Rows from block 2 of a small multi-label image tagger, named by matrix and row number. Rows with one number belong to one channel. Each number is 500 + 40 x the weight over its row's rms, rounded and kept within 0 to 999. All counts start at 0. Numbers have three digits each.
After each channel's rows are labels from the 100 images, of 14848, where the channel reaches its highest value: "responds to" is what is common among them. Only what is clearly more common there than usual is listed. The data: aerial photos of the United States (SatlasPretrain).
# convs1: 3x3 conv, stride 2 (model.blocks.2.convs.1.weight, 96x96x3x3, each kernel summed), inputs 0-95
# convs2: expand pointwise conv (model.blocks.2.convs.2.weight, 384x96x1x1, transposed), outputs 0-127

convs1.71:483449532489500515472506447397472481563512482474527462457473496517448530494514475454442463458482461434492533532512461498486510481602431479493500492513499532518443518526531511479496556439435500511498479470452577524457555443529512482478553502418484448389492493389561475543516476496514464491
convs2.71:534482538406440526513513542571531525504554500460515517470517461467468469487474555484490482478573572437474465445500443553534477501507472490561503491495456525512499502498492483472521526472484482462492528489509447532478474500511473476528491519467439442451478428526453558598519476482419476460588526490405513538574546494560481495503555583521488503488525435463525513519473494450433491478512
responds to: crop field

convs1.68:566413447470520497418480421504485497515524486517501584432510523513518460465467459519518454477538556473492502489467483462510465512534414479517493351469540456516525516489499424482479519498523547515450452473466525547489511411525543575528446487499520426493458463539478494519482514492462529500
convs2.68:448520532502491479503466484493505453547490558514460519435453446451514517477457545565605473480450514551440481468456433509481521526496518415513522536559528559560514567449488483446604537477518508492522429506444462528458432496516524446483453453447527463469432513466545543520410469504481499454510547419460470500539500523482472465474528453476461522462469521415462481491439468541480514583555
responds to: railway

convs1.66:470483596533518489502494492503518499545524500549450424538412493468496485521509477546507463466426491590553450480490513489478439492428500539572504538525497482482510464546417526496495432538522476495480516490463412504529463465431468532533550545469486556571498488510512479433402453513463505527
convs2.66:461490494515491490512507466501472553489516462454451466472504521504481509445526496512464519508451463475533498584493590560477482454417507552561451506518563440493490507493509461474400468528506471519399522497518524471539516570541476532546512520532624529469600468472520452456491472524516488564439514583500528507500461522518522518453563447570472514542531596450513511549538483458496519494512
responds to: building

convs1.30:438547484512454505481427542450531499553379464486479412466449464515463538467537524519552503495551500530554517526453498465532459481515529463514524563502545487462521449507510524460512505445454555469463502480517539577429546495483506396542493429520544447512530514536525499551477572519503472528
convs2.30:468505593503534539443493462518523480537477492449482584423474518452491491514524512489461511500431499521442417472510496589450515566470523503461579531457538515524563484489512510437536478454518512489531505541478498489474448556568490485495504499487550493504486503452553520484475469554517514454523490464461486472526530574463487546446551477495520507515460486481442523438504479521479443541504
responds to: railway

convs1.77:454473512457534517499522472501559489549514435484405450514504526488533560504520540554471478517363469519461439539490547469522492529522499462458487487527530488534529493553535547523521532441527414472492442571444480510452499521468502483509560528433522498511453465452485454467527455543458413549
convs2.77:525421512493502485488479484471530485472581478489530524547480536522499468453512557468439497576448517519477463485499512544525473495528498489512528536467454499454528554495512506486410445418493472581427503515551536496447467525527447519576452504588503551493537472519513481471490479507465484472496473640456488485489439483495490542535504481448558548554531523395439462499543542555511502514512
responds to: building

convs1.67:561364484489548471457510454496453456495552467504433514429496536451477446514513450450504467456426446443424479515474508550484487547514477473472503491542491491523480490548511507508499467501475401507516468495436476490509514523523513485446510519439450474477486504368526519518473410505512499474
convs2.67:494427527466500479422501426511503473487527407378497583474559535474501520524466514505495497559449501511482466459541507517470533509542528541453514498449471517506523493561516484505539454422527531559449525528569456421477480505547481524536500503530580487469455555524556451536474502532482512466494466474413458514545516522453455535490562490483465460540573511415467517537524535484503584512555
responds to: crop field

convs1.40:484482540481529541485494501568491480501480476530546513477475456474521447469418436506530516538508482511505541554519538450555475444477538443544536491533498489435449563522472527572543467501532483562514471408490544568492546542526386522455475499556488510523398483467501460493508535505408473469
convs2.40:473436538483471522553475448507446570427519556508496503506538531524468507499481524541430473488479520541495457513551518461496528459431519506597509513491470461490530477535475512512549425497557523467536522477518476441489447477541404525484508486475494479485495501548575460497550517478505435364484466470537499479501534445484552492447491514467511508495561490502437500463468496493475513464504
responds to: building

convs1.69:510499605566464471416583496508608467512522509472517520454448470480522513539529475510582498473528464386506493519478525444475524487504471483455502540497537501458489502496435492559443434527550492525563448490516432531530512504465489535458506512538492509494488558443537511522454444502441534555
convs2.69:522527535480544435505522543532493482469467521469520527524477495485516514559558455539567455489468478502557489553495595510543473527532521477505544509551518493522580517513439492530494537552402499520517508503534497458457528534503414517491554505463522465507492575465491613499454541424451487540455561515543503456537581462496489573537470490499440589505499480491490509471458568507573546490483
responds to: building