{
  "arch": "resnet_bottleneck",
  "model": "multi-label image tagger",
  "dataset": "aerial photos of the United States (SatlasPretrain)",
  "train_examples": 101725,
  "image_size": 24,
  "crop_scale_min": 0.5,
  "horizontal_flip": true,
  "translate": 0.06,
  "color_jitter": 0.2,
  "norm": "batchnorm",
  "hidden_act": "mish",
  "depths": [2, 4, 2],
  "kernel_size": 3,
  "stem": "deep",
  "avg_pool_shortcut": false,
  "widths": [256, 384, 576],
  "num_labels": 7,
  "init": "kaiming_normal",
  "residual_init": "zero_last",
  "optimizer": "adam_atan2",
  "learning_rate": 0.0031,
  "beta1": 0.9,
  "beta2": 0.98,
  "max_steps": 40000,
  "batch_size": 256,
  "epochs": 100.7,
  "lr_schedule": "wsd",
  "decay_fraction": 0.3,
  "final_lr_fraction": 0.01,
  "warmup_steps": 4000,
  "weight_decay": 0.02
}
Rows from block 4 of a small multi-label image tagger, named by matrix and row number. Rows with one number belong to one channel. Each number is 128 + 24 x the weight over its row's rms, rounded and kept within 0 to 255. All counts start at 0. Numbers have three digits each.
After each channel's rows are labels from the 100 images, of 14848, where the channel reaches its highest value: "peak at" is the part of the image that holds the peak. Only what is clearly more common there than usual is listed. The data: aerial photos of the United States (SatlasPretrain).
# convs1: 3x3 conv (model.blocks.4.convs.1.weight, 96x96x3x3, each kernel summed), inputs 0-95
# convs2: expand pointwise conv (model.blocks.4.convs.2.weight, 384x96x1x1, transposed), outputs 0-95

convs1.66:097123102112114099109070114143115120129155127164135062092176131120127169117123127133086126145141156136123131080134133079135130104124133036123105131128125127114122115090128063133145165132126122123130102122168153122123128104120121130111130138117137148116126127132167086102122095149138126126
convs2.66:161070105141133142086100138099133117101115097133136119125120097127070111129089162085105115149153153159119182143129125119138122121142134163145139157138125152138125134100143078106115166132097130124105143128176153113101170122153174104111095150114084132158134080173113117183138138121115141150
peak at: centre

convs1.34:139089132126135146156134098124105092086126125113118102094086118095105114149135125082133080088098097119114095093118131127116143132133117148115137141138100119123141130108087148084087167141164160108117125119099115107095125130135109082108122135143098109105105097070142120119139124078094124093
convs2.34:118163091121124123097100130144160142100072096133130152098175156135108113110120133121129142104098147151096150141159135165128132180100117088076141120122124122136138112106159117125124127102141139134083128097120096104161108073090148112096176136093122102118122119149105113122128159135110115168
peak at: centre

convs1.94:136120134098139143154125087143111134109099093137136125104133132163158114163154117142125113118135120128138117143144152102056119143109135134071130117119132086131060167138110115115126082135129125101154139113069174156145139116135085133097120085122100124101135127101135130146130168082128119103
convs2.94:087149116104154101077133108121168114164104111111107086087172092129109141135127110158150140135128155127127116129139114130132108119124108087140141106172179109110136159137158146123152108158153115124105137155132143127161162116103109086153149133137110134130141165106144103163144121169158108147
peak at: centre

convs1.44:081137073126099082120126105093103086130090105135113098107080108142100112102112096127119116120136124107114138096103129122136152107117154118111123110118133103146142126135104106124087105142148108131085148149117093116116148091138165118140127128111103146091105116159123100095143044123131140097
convs2.44:124115144122145123144104121113156189128118176123149117144143138136121174115110136136116133128138101126129159110129131120168131188110105102162152133126212155129132140116121156096146137124180151101084084138103183121138134105138122085130156133109128158062132128124156157102126169173119160137
peak at: centre

convs1.19:147114122137133160122163128166137119076170150114124058058112122104140128160118127118136097127128090107127162110109110145124121129125134082117159167117118119120107121096065141113097145125145092097129131140150103123100140115108127133099127119141134104124120120075137088137126114098080115151
convs2.19:146145104129103063054131122149124094145096123110149140135106156117152122119140166099137147097129117160130154135180124191098133163114130116075163172126127120074133101068162097106150103100136115113107132103139152093134141106133110108097175126133125121136116145118058120131137139145123136128
peak at: centre

convs1.23:145153090133146042150117171072108125108112107109131093108106130069113130137129105137097098129101129096118087117111119121111145081068116092119138103086130126167148123107120122116105079150122117120119143157116142130130132124136137107126124114113124118123130128110169122118118071125121116113
convs2.23:156098119122152152135104115125154156131087125126129141168111133127131127140103159125148140141128134120149162097174103119115113116083128151154143157112145183138168121124125136067113135152131177122091082143115159141136155115121144098145144124109100128131119099122114137116128146156153126155
peak at: centre

convs1.88:108147099132127114149128149098104120130116088172149121143150132183165103114143126092112120134122117135116121089141130131112110161121092128077164083131115167159143106126098124107132141096150104117132114127134105117165112110164100076115096123128157141171119161139067168123092130097119145138
convs2.88:121167134074130140109127154160128128122132131113098132154154121119150141156137093116130151141115162144142100146140178117135092119103128153133099137084129110172155114128098140099131127087109153151126189091135149149111160122185168133138112111134110157139103146132134125134130148074087091113
peak at: top centre